A small sound classifier, trained from scratch.
Training: soap at rate 0.002, batches of 64.
Rows from block 4, named by matrix and row number. Rows with one number belong to one channel. Each number is 128 + 24 x the weight over its row's rms, rounded and kept within 0 to 255. All counts start at 0. Numbers have three digits each. After the name is the row's rms in percent of the matrix's.
# convs0: first width-7 conv, stride 2 (model.blocks.4.convs.0.weight, 96x96x7), inputs 72-80, a 7 kernel for each
# convs1: second width-7 conv (model.blocks.4.convs.1.weight, 96x96x7, transposed), outputs 72-80, a 7 kernel for each
convs0.0 099:132141168116119144095143112132167141095125129112134124117107111128134116133130138081088128117107123127103101152142124132091098154136125129130099158199106100166137118095172098094133152120140
convs0.1 100:128135176121134148140129126144202164131122129117135111106132148127094124112156092137167111103100126162128150136137151162100104102121128128151129104119150134085146101137087141135141128142106
convs0.2 107:151084128115126143134122136153138091122106136111148119105100111064103131147124173152118163184190118124096134118160150102151188135137134129125145151140107138150119109068134133118139102128125
convs0.3 086:174123097102131139110094152153132106162132109139117108135159129113116140103132080118110103099088116105156127102115130135114136122123144128129142155117095151139137105162144151101154132087109
convs0.4 093:135147097125133159092117130149145093073138129106125166125124110173111073139132113143122141143087115135174133147098095158151113119135099101110109169121154149141143102124147127133119103155139
convs0.5 095:117138157130120109125157107153142156091097107129155140138127118133141139124097146127148099121127103148128121116168130124152110111122114121103087119102145139114122137141162145117137133123099
convs0.6 124:119123105127110097127135171145101132121126117135157118080138156132143122113114158142110103115113131149132125152133142133110104150111148144116124152128160140080145114137131122161103124151114
convs0.7 091:157130133152096102073137110144173155140138088107114130110117136097114109083137142131148121111109101112100096146052117135174144120113089139156160167120118127108141139100107154145157173118132
convs0.8 100:096171160169113109127096105122106140098146125123108143134101109126103088103133118082130101137132114140177103073095148163137119123151119156115194148092142152132122113127200174106123109180127
convs0.9 106:100144169108115112157118089088153105107132152092095137128113130121088185116087103150112175207143145097102146156126140083113168118129145147146140124121138139123123157121211126132126076119143
convs0.10 092:111065106110161113128147118151116097140143137148125139148105121170126168114114119142129130117116124152120110126153088124198130111148131130092117130118137125151147086115103132150124127136121
convs0.11 095:114122110118154144148112118122134103123110139131134131069132134118111154084133148151101101089124100165112104135149149094119141125145132107127135115105097113146128082168149130105099123092114
convs0.12 102:124092125132148142137099128142098098183101099130147147142131142135147103102152170136148124141108128098107145111094102102138129157117117125125174134143128145120135091117138141156169135076125
convs0.13 096:133141139116105116138107141093174126108145122119116091103129116140144140153146127107101154146165176132104125126160130099119131119119146118123128106097109179156136177130106107136156187118140
convs0.14 095:137131135122116156098087153113120090126081132118107121093104085109140137143151106102118059092112088092107077137122124132135112101124122142145154141118094117072123109094140120096145135138083
convs0.15 098:105130160109145138117152165133111101135121145147116112131127155130166115145092088102127152126115164141096117168148164096101118117128137129202161119158140129140135073150144156153078142155097
convs0.16 089:118155114127159203133135150144138112117159142125122112075086087095125165125123154125145127146166162156101106123126127126131112138153138111110089105102122129089084091096122145143099116124140
convs0.17 098:146170141109104152121133136135122146121144170123124141126148122121093117149109133128125120145107114105133145149106119127129142135115114134160177123124120099140178126192155142158089089143145
convs0.18 105:157132098118134161137116129154127119166161108084146120131134119100111121122155127125135162114127123142108122120140127130147099112138148131143122114133110095158108095140120133139124125115138
convs0.19 100:096160160115163152112134155133151153087085134128141142155157158084126143112116132099157161112122095086124102118170148139135118138134138123121138127122152131102124093135105111126103168160127
convs0.20 099:146099104164163126115110130176105131110155110152095106125124153141113160159120123154216150109104135171143135119122139110150105140163117110118146138107091152102105135105103094115123078112138
convs0.21 096:136142113104155129167113096167124091111095149135151135114109100113147140102132116104155130106094174120117104108109112159154121147138093128112123139120120099148111086139063142148146165101157
convs0.22 120:110109152113159159140091158129079127150130106131146084152197151140194143114119085123097138107161123077137124122085149197158115160120113137112150134150102109144140119098121149154128129161112
convs0.23 103:094108126158148133183141125085095163117120117077081147130146136114123143107158121152154134107126124123130115147085133146122132121114125124120148110111111134057128105070113160134153156124181
convs0.24 113:128128128164180139081158113140131128139122144130100115134128144129128136147105133153103075113161166131138100181124126110120169154129175137132142103153137111108141105097158123135120091104142
convs0.25 117:116154134151115101115103130170157089090139102103162141115131152090153117141161172132171189080072143131122115145117108135142120139103106117144133116098130119129143114136143154089104215145115
convs0.26 099:111097101164085125119091111137120167124140127137164130107095126164126159128109114141126128106137120131141134119118160189123090121162170117128111122114119111177152107112152127171111104124152
convs0.27 101:098118112129125123121113091155127078112131116123091108106155141115139181099145114085141139104130142126126106139084108131124102102122163122096120126116126124095070118121111184159186174086100
convs0.28 096:123136082128180140102093157171150154181147108121093105141180165150071108097165159152108134133072119092066123111154144119155142126130120117091097130161104110094131085106097132110140140109071
convs0.29 099:112146115128118103129149143120139148116076133115124132113110095144095147123143163122116125119110151180129134115099124124178185143153141127143146151097128132148136098109056196138094141146123
convs0.30 094:121190134165120107138128105152101113161138136149160099115131110108128105126108125162119076145164123149123136140102121121119110147148147188177159133138128135091144080173186157099145156145115
convs0.31 090:155120163125120117116173114103097097169115147128147131136156183107131155119154125121120145136135124116079109112159110075127135129104121116099124113119087110102105159153138107149129131110108
convs0.32 097:155145109141136100130105137127100110120095136111139142117142127137097112130116175115153163113146145109123129118150127119122153122135147104108106138139123112108149112138131133175135115114088
convs0.33 101:122159130075142102144130139163123115153140118139128179148123097128088118114116083116087104191123148129135131139088139122178169146121114127104118120128126121118134111109132133096178166118180
convs0.34 107:139131146153148104104141117130135105083100148125107132107090098071133154138150145139102132144109127145133133112108136068179130115113141130171152151121138174152117132113155138098077157161125
convs0.35 106:139146110129142139139145161121120115112129130115112125147129122166153103113108119109120108130172117162077149152192123093100102129116121114122118128117084116102143105149160183136102096113136
convs0.36 092:116134098164133167129107095154133126132185118139115116125125123121128159144120124150135098100162140118149108160145121111142095125104117133132129129147163144071138145144075110137157151119134
convs0.37 093:166140131176127127068121100123126138177127088139158121113166126147127121116186164122107128099102134103101129148167152094083135119116135139140151110140098104118135127165072078101110209187135
convs0.38 096:141119149113124138105124133087113142141134134135118116079108096121122074146166134143085137104117140152147104098140113142139110089126133127141114134109139151099150169130142108162156163117150
convs0.39 097:123120090148115086131105132124100177122153091099099110110118123128104095154141120146110128110158165132083149158146159135127107107134159108096109105140130093139142128131140121140099041152178
convs0.40 096:133137127114117136123142126127139143158092134142167133157116160098100115133129109133158179120137118139163142131109106098124105132142120133157103110136105114096099083117141118166148140101124
convs0.41 094:130154186150130097116130126139114126145152139115155144129145142111163124136131107172152147106121130131161138115136129122147139123137131111108107206122107093110124119121162159110147132070126
convs0.42 102:090105085128128147118148129134121143125103126152152127112136130119123157134111122114106122167149144108121083142188119106133111128112135123127121108166102133143119142110103118096155105072121
convs0.43 103:095159140105153103140121097181197142097132105122103130097106087130126134118110161144139110106111094173132107123092090133105112131131111118141116139119135093126114086107132127134151168125127
convs0.44 097:148137143177099107112162136152113124134145116120125139172143120122116110137094137128151133100145120129108150132139112150136131121122138117137135124137130163114132142118119157118116108117133
convs0.45 106:142128165137104152107112122145108110159113123115105142152127137138152162144138122130158160125160132132157155133106117134124104135113106125127131143140133130130153076114118131137118068126144
convs0.46 099:128131127132122114104134098125143127132118128123151108117111117180142139149110123154118149096111106116159142132086130118103098142134151136121144140102108117141088171111120098120122106114143
convs0.47 089:119116123113133114092158165158148111098120079061108094114121108117116115090105125130106112094058115180192103127122113154108116119147126071143163157116094137120136100167156109064149111145132
convs0.48 127:113115133147097113146108091187175104092130124104144152107103137122143116125133121121102158157098113133126146116112090137172138128120142099111126127123135130099116121138096158174081105116157
convs0.49 094:168121138157093101133155131134134189131095147116147126133094093178140137121098152114145121163127083123107106153169147101092109118189154142133119130127138121122134117056146133115122121073153
convs0.50 114:110110155104136133103108122128186117155145141133116156116134125128119121149093122117160137117141122133114128106088134115120130144140135103124123102133109083092113093098127127139086118127113
convs0.51 091:183121160122111158114130145106165129136122123124118100149089110128118102091128111117124125104118097129107158116106117136152136136144107142124112116127079141078144165149119174131086117131097
convs0.52 101:100105119107118121128132120143104140119135164171180173199180200110131105149154128129114129081119076127133110154138152131130091114144124124111121130131078133084109138094108120138130168150119
convs0.53 114:103129162179141123118127106129140169135164079104095141139127108148111080120118107105072171083172139095123166134111136080120113130110126143129136109115108097153136133105148118115144132141090
convs0.54 088:088134094195154130100151141130114119121175144137170124148113169137100163141110103102072085119139114157123131147154130133155160098095105144152126116143120136091141126132123133094136166128151
convs0.55 100:133154138116125130117110084116141132112133122144091143103128103113111126105132137108107163090080193144124123112161116122133118116142124148146140159145143156073136112134139170115080072149146
convs0.56 081:148146142192107146183107180145112126121162140139133109118113099145070158132118116098161162153150119147118159157117222138106095127161110138127142131142141128104147135140120109103129139111122
convs0.57 108:134091131129143176087095123119132084128133119154120100119154145170099185151105117157142097081164175128114124133117174134116109101145186111138106122134134088109147105170117162153077147107123
convs0.58 088:120131153128130109088107137129144159129165165141093108117134127117106125101161087086166132131166161119108067111105065148134150137135120115147096076114075132123138098145167163113113148127137
convs0.59 098:113127103144154095135132131143157155144144102105109158093133113128100134113121118164129109137126157100132144109144108145121116127139160126114088133131131164067120098081130111126127149141116
convs0.60 102:114141116108124123184101158116092198122083133139135132129141110163154115158133133130095152161166108129144121122143142114088140164111078129136126127097114129140105106148175112116112132160152
convs0.61 098:116139156156133116115140136155065126141124110118146144167161152147098128135100115154136077071140102128108127183115133123124164138124120140106109109153121148116101099123101132126121095113127
convs0.62 093:150090129126136141129139144140076130141114134136149127122116115100110107115124116138126081125158141150095127074121201107116123115116130107122132102135108105115144152109104113218096076124129
convs0.63 111:150165129102152128111155147124090119134162105120105109112138131089113099120100137134083090136157129111106098113142125121157105146118103107110131163116150118091132152124146128137113162124196
convs0.64 094:114133108099158103124166155152156112132141141128134107145156153122117117096147155141126111061131157133126166163125078131103133130124145127153104117157127120110137143134126116102110164098152
convs0.65 102:133133106135116092149146108123109104132134126125126123114100122142124098144100154127123066122175122155145156146120113080105169116110107102123102144140142111164152101135173153156131093119129
convs0.66 105:115177171116139091117148150109124160150103128151115104138122103124140161170139145123121112101119097161139144136215152108109120099124147117133109123138114127139111175167074108138148175124133
convs0.67 096:144142116128122156181141151110119135102088130134131103104071125111119105114108118145167170097118089126181161173135153113109117125100125148132127146116072155131118138133130163160099105112091
convs0.68 092:156105205129158150125150141120153153124121155148126146110122143122122107115128130091157120105168129124104150091155144140117112105114115117164160140111121089122099170148130138155121091149117
convs0.69 091:151165113103086137150157113162131119106123115152168146142137109131119103133101083115138118120159174117203138151124167151168103151119130128143112102130123165090138133110122157122040114149113
convs0.70 105:152132132117098122129117137163127134124146134123119171131127123153123097109125113147152151125120107161151112163160130125112125125116099130145141113135146129122144104122143081119123125110128
convs0.71 105:143149116148110088175114129127104083122150124120116128109102084133110103093113108149095102116134151134098163122125112125142144112145147147119152161096159150118130091116153125137111073121117
convs0.72 094:117101115086137132129161132148123086097096130152130114138120124091084128099164132122161163149135140151119112110129097126211156111131128110147109128139105123134117083119075175144173165109117
convs0.73 102:114114120115154129097120167135172137111097122169122118133138138160127061137047121138139142124186136134117104143148129133085091152133121082133159128125143091136119135124139132146136144084129
convs0.74 105:110120105098141121136117088123144117125126113122098132105116144126114145111090128144103085146126107128139117132119134095094122117186130152140132102114120138119146058118117141106118187150083
convs0.75 094:128090096131146094141122188148118152115090118110137119117114106114150143128199130124122117162151137157095160110108126100091127176131122134135086092142088119142112124151121146142119133107159
convs0.76 096:117132127128120125095135112112125145186155126121098118137128107118162137139121099142097120106137151143186130143113094082111108127135126143135120176158115161129128098135166163158146146118114
convs0.77 090:108106158127141087088138132137124137112129115142164146157111139140120107140132114136129150131089143126150119111088117115139139129101118137128116157116132149131125119123107162126137127166132
convs0.78 097:131132114105159095133155099124101120073150109133118160142156133147149133101122141117123100097099114187161106125163152086116140150112113094071155147117132146131146089156094088130174124082157
convs0.79 103:137134156127165114147144170146156133114096191172175175205118151113093134126156134153135092104189087184089152096100135139151134125129135111088121123131122171110120120175117105127165146130136
convs0.80 107:120135140150108142113145090116127127081074123118097129131121084142158135117130127120121113125137124103139158137144118127090099140190142131123122125122085110090112143183133137091096092171149
convs0.81 101:085148108163134150117105103099104133149136148139135134113122129125123118119103149128100108074093114230140130129180125139104104129155106153130114105134141115139066044077136117117150170125117
convs0.82 096:078099088099117133138122078151132183118100143142133120088087098112139135105145129146127103149129109151144109140129129135124122131113147162142100126115157140107104132124075159165113144143107
convs0.83 101:094086108122131144119166125114132128127079132128099088115122117109109136159158140158117123134108136129102128081111155145133144142145123159145132121133144123098074119147118108098123153128112
convs0.84 100:115143146095120171137125133112122145126139123125146145130121117106149089121105095114149137141107087099128121167138144119120153120129135077116143150121135105092136150112124160136153129153160
convs0.85 095:139124161161123168128087097110090111077149113122122138139129078147118126113128103098115143137147115132150124141128169127123120177124123101092129140101137142102110108105140105140131143094116
convs0.86 109:130140158134095131117095089110122180134138156134143129146132097157153119099131128098143116143147128142139063124143175140120127123150165154116105095108098125133128097128164104126215144107100
convs0.87 091:111151133156159112122140123121098135134108109134139133109110102123136128111112128162137118144138136122125099146092105110096143137100107123096107124106122121124119149118104144072120070141174
convs0.88 102:135117118111122142107143168139137115089148116125107098131115182126157120144143130148107151170142158162170128135131126121135117152137141137143138115170107125108082097109112101157130114131138
convs0.89 104:132156125123108142073110121117116120105122105109126121087162161140141117129083156130129133157098104095173097125113136097135118127096131116127114106153102119131166087069126105098127112159155
convs0.90 098:136135124137121148149128128137129142139146085112119113150129133125111126129142152157121147174131108117156135120100096149126067099116130121119136104121066121109148137130132104098146133200117
convs0.91 104:142107160139107114140136117108127143124106139106103110112133125118180168124141163133107183156103086120118100125153115117141113145119104103116121141103138124123103110126132112088091171169152
convs0.92 094:140121147124144132117125108082142111131153059085110136167124117144163123139157123152254189173156127126112126115134148143126141148121128132135113102082110105118132094157099103060067101134109
convs0.93 096:132107109089132122140115142127082095107106115118139111117155128130144162100120097118130058116175125145135142150132136095119153151094100104129154092142105140160142116150115116104153158129152
convs0.94 121:113149133133147122127151095109137144128118133129107097143125112116115148110090120159106157140153139115126160116092134130128136145164131111123145138124115136119109137126138098195139077073143
convs0.95 098:152134111156130151159137115114090143130114125141130124147157131138163134103129130101121133089089099147131153174154099123126091111094085126104133119136133097131114142127082091117125084117154
convs1.0 104:098137156111115119160138091077100113179147123153121117108120122125145139133138176145148122119164113130082143120130116110118116121107092116113097127167158110153116129146099110155177130131127
convs1.1 097:136109156157141129113151167137126156114168138127125149163112106137109080167141133146112120169117169131130119139126137161189118083111136097141126172118150144115118128127104159121121121114140
convs1.2 102:143108104118097102150149066086126157094124147169148118140122120160088117121103124148161117121161149117135149106124096095116130158150126115089162163113160174143115152069111128119145104058126
convs1.3 096:099130090124079129108088108149151104107165148115108121161091087137133145103132165104116104141107136173175122133119125112058104069072127158146117123070093111109120131144134130153122146123141
convs1.4 097:130135166113143145112129097172147176115139138177121219143096113118150117125115152124130119127134125155139112128113133111124125112137139142141151110136142088139146127122125150127118111125175
convs1.5 099:117131151114119113119145128151130109108181062123125164098155143100109109146127115143112149152165097134096134126080066133142116093140144100150140128130152106129128084134156103093150150117157
convs1.6 108:108131085132115159139150110122105155121118145145113138086145136164181115090139121085140130136171099163116150112108088153103149123096089149132109148108153154098136129141125132137114061149150
convs1.7 102:123144145130124130108115113112146119117085119114118106158131143158099126098081144169118144092141181132168119137170163151077121124146097093167152151132127103165127118123124133148175127097095
convs1.8 100:157090111127114124113138108168141103153161133123131125146130162163148100140086121140146071133129124154109152110166108103075116127125131071121161144116106139128142138132108135123098104165168
convs1.9 107:104145129129102143109107127056096111146113144151125072100152104107094136107142091130160115122136125110125157129145143129147161111092165130090082138205131183140058098065092145139115129141122
convs1.10 098:127132135103179107146149090138141124125112137110135141137153161178120128116136130111111112143177140130150132138108136150126127127137128162108158131120117130150106126109138106113104111129117
convs1.11 100:114158173106127138146101094135090136110133101139122148121115163137110110130116114111108126140106120137130151121101100127136130142125141120131111079088099158160167150155049110165132135087096
convs1.12 105:108143123161093121117137140092103112122116119179145106152148132108084116134103154155125144115154114137112164129147136114154131159080160116135093144150093157149129128131151129143125154150174
convs1.13 090:136120138112166130162105137106139111079118101144151131147118102126117147135129143129156121132163106097109138149110137132110107147151140120147145138080103163118137138080087101104158124150141
convs1.14 098:131111129132107113101095128118121125111138143151132142128112148146113132126118127114108122108138171193125125138128151110132124184133123109140092123101090137172143133132143100097131093133131
convs1.15 101:101149098085147124131101105160129115100132148127140126115102104114108105133118086166128138157159113111161125105108162126124137120118134158120124143144101161112127096114136100133123148139137
convs1.16 089:153125131142104100157171135136167118118143109116152130136101111128148149116124183154126139092131147112161109131102158124095120113101122163196156129161140122152148153117108119119162064088157
convs1.17 102:141091111125133171144160171144139087148179106137083112132093131165122117108111090112152108095110120153126151114153139173080133142133162035071132147092128116151129132157142118169199172102115
convs1.18 105:177111093151126127106137131106148116082131171174151127135136113091153121089105140124136103157143107146091143098125127168165131121145147134164149095128114158135135103143139138148128105142128
convs1.19 100:110112170131130147161160113143172124125097150150095102104107167152102100154148154140134110141180134127135127144059103134086124141068124154136149176170141111137138126130103113128093108121108
convs1.20 102:150108144103127131137106130127107140149131128116149157206139125143127088151170124127117100145118142096139141193118128156117158122091117139150137126166150166129145113119128115121141134117151
convs1.21 097:132107147125125129104149143113125122133110109125124112120151141110163125126102138149135141109169130109104089190154139147121143149148158120137145117164163145133117087081097116125109113175111
convs1.22 106:133085132123113150106136096135170161140152115135161126145110152125192109172110119121108110130097098138184132154090120120149101130128103088174105111122163128129138127132088130080065111135123
convs1.23 101:126108109155137095104089096119117121124123141116102139112119160150137127137137133108151155116114152124135160101099119151122131128143145162125128129152141131098127119132143104136124169149099
convs1.24 103:124129181128153156160167113132123111175111114124143121122117110191144111160119147107110120119120113108144120127128187175158128082096101154095127103135129122134101145158141148121156089149135
convs1.25 105:147147138127144157138132139158143125176159105120193133103119121102111099160142141116105132159108133114117124143117136141135190077144079162116141159105153126130162133090139141129105129158140
convs1.26 104:112087119121118146124098123156131077149105121112157152121127122156129142094108113113142102138163098118115129132143124142122142166118127088156117134141153134130130129110123137167060137104134
convs1.27 105:153172110094130183154146077166153094090131114153138140147148128103084160125087122115157151144127081131120113179136120092093142152127085095104177145141135152093143155139137106122136170114107
convs1.28 099:149133110103101138149115090118130128099112122106117132199157137119123146149076089076138147154126127127106116099130096118119186115136135146070074095145138127126106117137101109106143116088079
convs1.29 095:118122169108150120131101157162146149131128145127201085156087129120139141130118120135121130129150120116127121154168164107104090110108110116125099132144148124116115122127136133110129114131160
convs1.30 098:112145139139128132089166123129125111152150107125130122150112123104163161127133087123136130168078135130137116127131135132115136145140123137095118116147141134142121152068148136168129164148159
convs1.31 098:153130126116089136120156110113121144139158145118135128140142116128127136097142176143140097160088113107120130149105079126146107110107143060145159128127112155156129115114119117090093175112140
convs1.32 100:151116135128158133113105187131144099117152137091142172089123125192099064067116106138096084137074134158123131147135160113105097176125114146135098083131146134101097120120158177167153131130142
convs1.33 101:148101130140123123107109141135164093133145147115090158089116104110154161120166173138131115136157129161145161065125099123118127151133085147134108134127133132152116125184110107156109097121136
convs1.34 106:084126134103150116119143145096111154161176119137118136127158152101145099120148151129151174144113080090122109137124116128120133121104094102144128115125111133127130118125157114063140135160126
convs1.35 103:132124155061184162130096171151155094122115112129138167156131134144137141164176151114129157116130139161119177106135149125121150184141119077156134130101145158132137099137134106106107099133125
convs1.36 097:147110158127116149162134113139147106124152127136119128086123099122149129144144154126103138127137121142080137147084125097122144105089112119176102120132109108125141110127131132126090169175138
convs1.37 102:078144168158111117185141118131086102139096146144130144148141150091153121103131103109118147110159164106136124147095085175179149149178103113107130097108136111115113120117088115175144111099115
convs1.38 103:131097101067106112107134104143163175150143127125119120094160119090140151085138184157143121118107110126143115139132177135124141141101122141141120121039053090110152155121134131128108157167133
convs1.39 101:114149119132100124176139114122101138128165114133166047107105150130136144113139113111128128146129154112131139134119100126111111110082123123149162121103100128136102124110111158133143139157087
convs1.40 100:161170168126134136138099152107128155142138154106132152100096124108140152158157130156128133140148139160117146154135120097131118108110138176108099131156135126144134121113111129132118103094116
convs1.41 097:096110145133092155097113101182096155153114156129117098123154124100097115154159100095106115179105102100139126129156146103178140175130140147121134173138165126120155172137133105095156109125139
convs1.42 111:173140114118131118140122125119163158128161151126185094123135104153195146151106134124122123140101107124137108117152130128110159140127090164138114129142134129116091110155073169150115129145150
convs1.43 099:121075126121160147116119118162144161098125124114117144096138090115142135170139160126106081153137130182131144123122155093140126102158131122133114126104138101080144125135132103139130131139148
convs1.44 102:124095119138100098155163158095120112131120165120141149137146137142150104125123155127147162083131113143076152154133166110075137115174141116132119101117107143105152148127119197108124145138173
convs1.45 100:139107103133153117160093149131129122117123139112144114112086102113146159128114127131147119128121087103111085144136133111101142128184117139103111153156134149143069104161090113134097097153134
convs1.46 099:120125139146157082116121136132115135155122140086157112109118154166082129128060132154174099132167179116147146157117100129135120126106150121067126138102111146158129150124135125106138126088091
convs1.47 104:159126116166132099127145136113105123115163137178105107106150129136179132165119117116182139130147130122102119115086133140111127130141111121144132163127140118127106133149082108139140155173097
convs1.48 111:118138083099160141133152133146130128128142105125124144110157111144110145095166100132128114133088092113152118133131117078131108114118076110121114062116105088111143160118124111156181107128118
convs1.49 099:160114107115128136098158131120118173159138123163132154118072132112106129099175129121109127150173147116112131135139170090108147131104167109134153082136104141131148137116128118149085124155130
convs1.50 103:150170134153130133133102104117089105148097156119136125149148116179161128142145121125109111187152149108139108080127106168109124162155119117105147119135163169128192104136099109155123126116120
convs1.51 090:109161093103107163160164183134120106134112135132111137089126171139129096084137129126124122133117100156119155110101121110146101140134160130111149113142118149124158152146152118129134124130148
convs1.52 091:109103101113097091157109123122126147087119152126142125132114118177154145156125123125122102070101115120143135154112119143158145140154161104107127155145153187146164172185172138121139116137119
convs1.53 109:142157155125136114092151152121058135137125117117115152152118133124162135143128118125160172175137116118144145145117124093148158142137119132101138178154096152146129096146140156144131121170097
convs1.54 094:155153117111181106093128161139138213131158084122085149135104109133103103109128122118116110121105120110161121114122111135131110156119109149122138111159084084109114150172090112143136093130097
convs1.55 095:104132149123122123113112183179136117137156101145110093103129130134120152148108153196132147120120140125132170136142122141114074104125069133183140101155138103103144121182146136087153169176185
convs1.56 089:121108135166141109099123157153116102141102128153114126128157132113101112117091100157146131110105111134121170188136099123111152140145142169166130113154150133144143140117164110108170119118090
convs1.57 099:149103149124076074162133139147131114157153083127111142179115136164123149135126133109167123124140114169151196118131166171099108131084114049101160164159115143127101132123107117129096172127111
convs1.58 101:087102119128144148140140140116085116100139072168128122118136156121158160135158137184128116168119118114128124137111115112108104108138146145155156141131165152146128119125144132150110136111139
convs1.59 096:114131189138109116158116120108126122095086133123131128111140108111153109149153107153120099077120145116113134110123144120160122098093128122105127121142108092068127154117128127141126113162109
convs1.60 103:112135107110166163156112098149129134153142114123106203144148143126096124148118111106122145131116178151159164150147098112107110132109096159072112171139109131140122168100108149113113121133145
convs1.61 095:114121125102125118141137153128136137095143124123086092124078141139148133136130143077114123134111156129133109119101116089115127176147090119110104130100132133132149140132146111130118109107116
convs1.62 099:131119120155131120106137177154164141135115114102144118110115125111088117122150123110117111135149094141109140126128137133070152115081147160102072150095133147121150138128085134103115165138143
convs1.63 104:102123117124144138142123106095162163157165134134118124132110104128124115139159119152146166123110121155145161138147112120091135151076139080144161172157138140126097107121154163144099091121143
convs1.64 097:126090156203147148140120140151148150142145154129082133086131144136140141131134133106162091135124127135118146107118117136160145100192143120111126119114083133141142136117176134107171108091140
convs1.65 100:084132153151128156097105117130167151116102184140123138148121125072111174154118132156126139155080119156090137094119129132124156098138124127115154113128141137103107134107117150087115133179118
convs1.66 106:130104075114125113099069134128100090090139121115183147157113121095138104107167122142149108181102183093094141086143105147145144064099101120109146117072133148111155137111142162127137166162126
convs1.67 092:108132124110152112117094096149170153165115156107121091118153157156129138144146126107095148134077125109132059065130156129142121144160119111133125131138136160140117135111135129124105148158078
convs1.68 098:130175109136084173101143117062074133119066139113115130107138151095144150138098120137128126120158121132142099120116135138142142136153131148148124103070106099142130156156117109147125137150096
convs1.69 099:137133108140123111149106131124106141167145156127133146136139155116114120126063132113123129129088109089110129119114106095140118156117121166159127102147137143131105127129131097156132109147094
convs1.70 101:128117129110106085097159107126062097135145125107079115138156139096160135151127136117139170114135141122145144146110136102133093140114139134119094128123120125150166110137121110113139119139105
convs1.71 104:122118141139099143133152117122116079117151167147145142164143170130130149128148138106115147144097134163140112161183093126117113096155178117121106167073105160130132133152144154110141141104141
convs1.72 100:095094080125163160098152138144138129121138163136146122132126124113109070117123139162136147153127131112123168109136112141091097144105079167153182129118160113138071117140147126123129112128099
convs1.73 109:168075117134160143125130113102141109134097103164118126148129152177007055109160144127127125060135129139128086124059130151128149132123150128137104167174149095140139128130145179146106118125133
convs1.74 105:144169125126118138099156130109134163148089117104157111065153158120156136153128120133115103109086158117172143084110130132139142121150169147131150135080116097136139150131115147170140133148120
convs1.75 103:055146139124134097135100098095135166159153124124166129152152158116107151147157176158151118130128145136137172128137107127088123107116135161129131138143124158132099147144167073108131115156166
convs1.76 096:097164126120098122130143141098118150146160144157122095138094149163129146146127113112123122128090141130168210129135133120127138089162132151088084131144125120091089154191129164134120110103116
convs1.77 094:118066167133134138103144144125114092126116149121124185131121091176183117082088124129151126151139129152135158131167130090151146156167076135147099115119139135143120161102102151089104079145174
convs1.78 101:096131139120126099119096128098164123164156103131136135117157124059117175118091093123130095106133128127170130124132127155139160103106122113089106137091114108093156148133153129080174162145125
convs1.79 100:105149116119130116117113106164155189161104160192135110143118127096108151157143170141133112103119101092110136158127110099117133103113135123109133104168080149117084172172126075064129163123142
convs1.80 105:144139133093137123156121161177141085128130117102123109155147112134134084149141110158169114122111151106157123165114139121105129114122105130118129155114133152165122122127100110133124102130118
convs1.81 104:131146072097091141147113166120141114129142153141111095093159103148151116113126128114099129129144125141126130105119082135095115118106129120149154140073125141128152102118139134120109126139123
convs1.82 100:129115142178068133128146053126137150108180111153120120131180119128137104094107094111154091131123136104136125104109147119133103170116138168090114131119097131098105105142153137151141086111133
convs1.83 097:143160116121108110147152139099110111111137163107114116149150104138136135132124143135138087120151151101165121099140108138151064108141117154149154129061121118113144100144157140157133127139115
convs1.84 100:118113116142110102159111083119150183149127118087159146099081135130110163154138127121100091096117142159131150082133135073144120123150147183162136116127147147107143132108191134106127153093115
convs1.85 092:158106115122128124109109103118135187175120137133095059136142086121078132131142127102149124166089112150118114073094184161159132115166148108096080095165153150123142130155125108122117154103094
convs1.86 100:152121091151144120123197153158093153106114109143147139106134138109139137162153124115166094138076142121093078088142154127118128121152123157133141114134147131130106152163112137152071170089148
convs1.87 089:117094072108133144123088115143067052142145155108142140151105133169148090085137115115080120092121131105133136145178104129100144137118152143103128104127150132156145107119120139101093099092132
convs1.88 091:150103110136132127129132154120120082085104176125125149156109102129110128131163110117114085091110093128090126116146124120118161152147146134126139140175152085130063190135129094109117111118123
convs1.89 102:112124111185166150146166137120147131117118158141122139139114114128142112120131129184134111128129103117154120114122107132115091138151091112144169124067168162151141118127164104169141120103095
convs1.90 098:183120141125065140121152122124141113124131130109158123149111111146113118160127116136122148142146112130118106142133120128143134093122116119150138127088117107138145104136132124098116173104129
convs1.91 098:098095144134116112129140169138123133135145111141174098081135094173150148135128075112133105075133117116140128185149150120127122111154101147114112135126124108116141160160160143148170109112158
convs1.92 100:098147151105136150171132112163140173127102106100115117148127123145096142106111170114133102114151099114111124101116149107130132155121141083109084121148148088139137138144157164135127085172158
convs1.93 101:112134097131112104145141160138075135156137141124141116143090129128129115091128153138148150109106121102111166145155115124136123156077143175138111148154124164112108135118094087144109142110124
convs1.94 097:150130151131149112080137140072110196129159132132085115135100142111160131127125131110134105144104086117150130132110141154161158130153131123141127109111123125113065123140148165124148166110133
convs1.95 097:186180118140146149097110127137112137150149150161160115132133096151135104112140123135158164135107116119132131188126115136122115093100123120109154122141157144158105111086118118137114144148126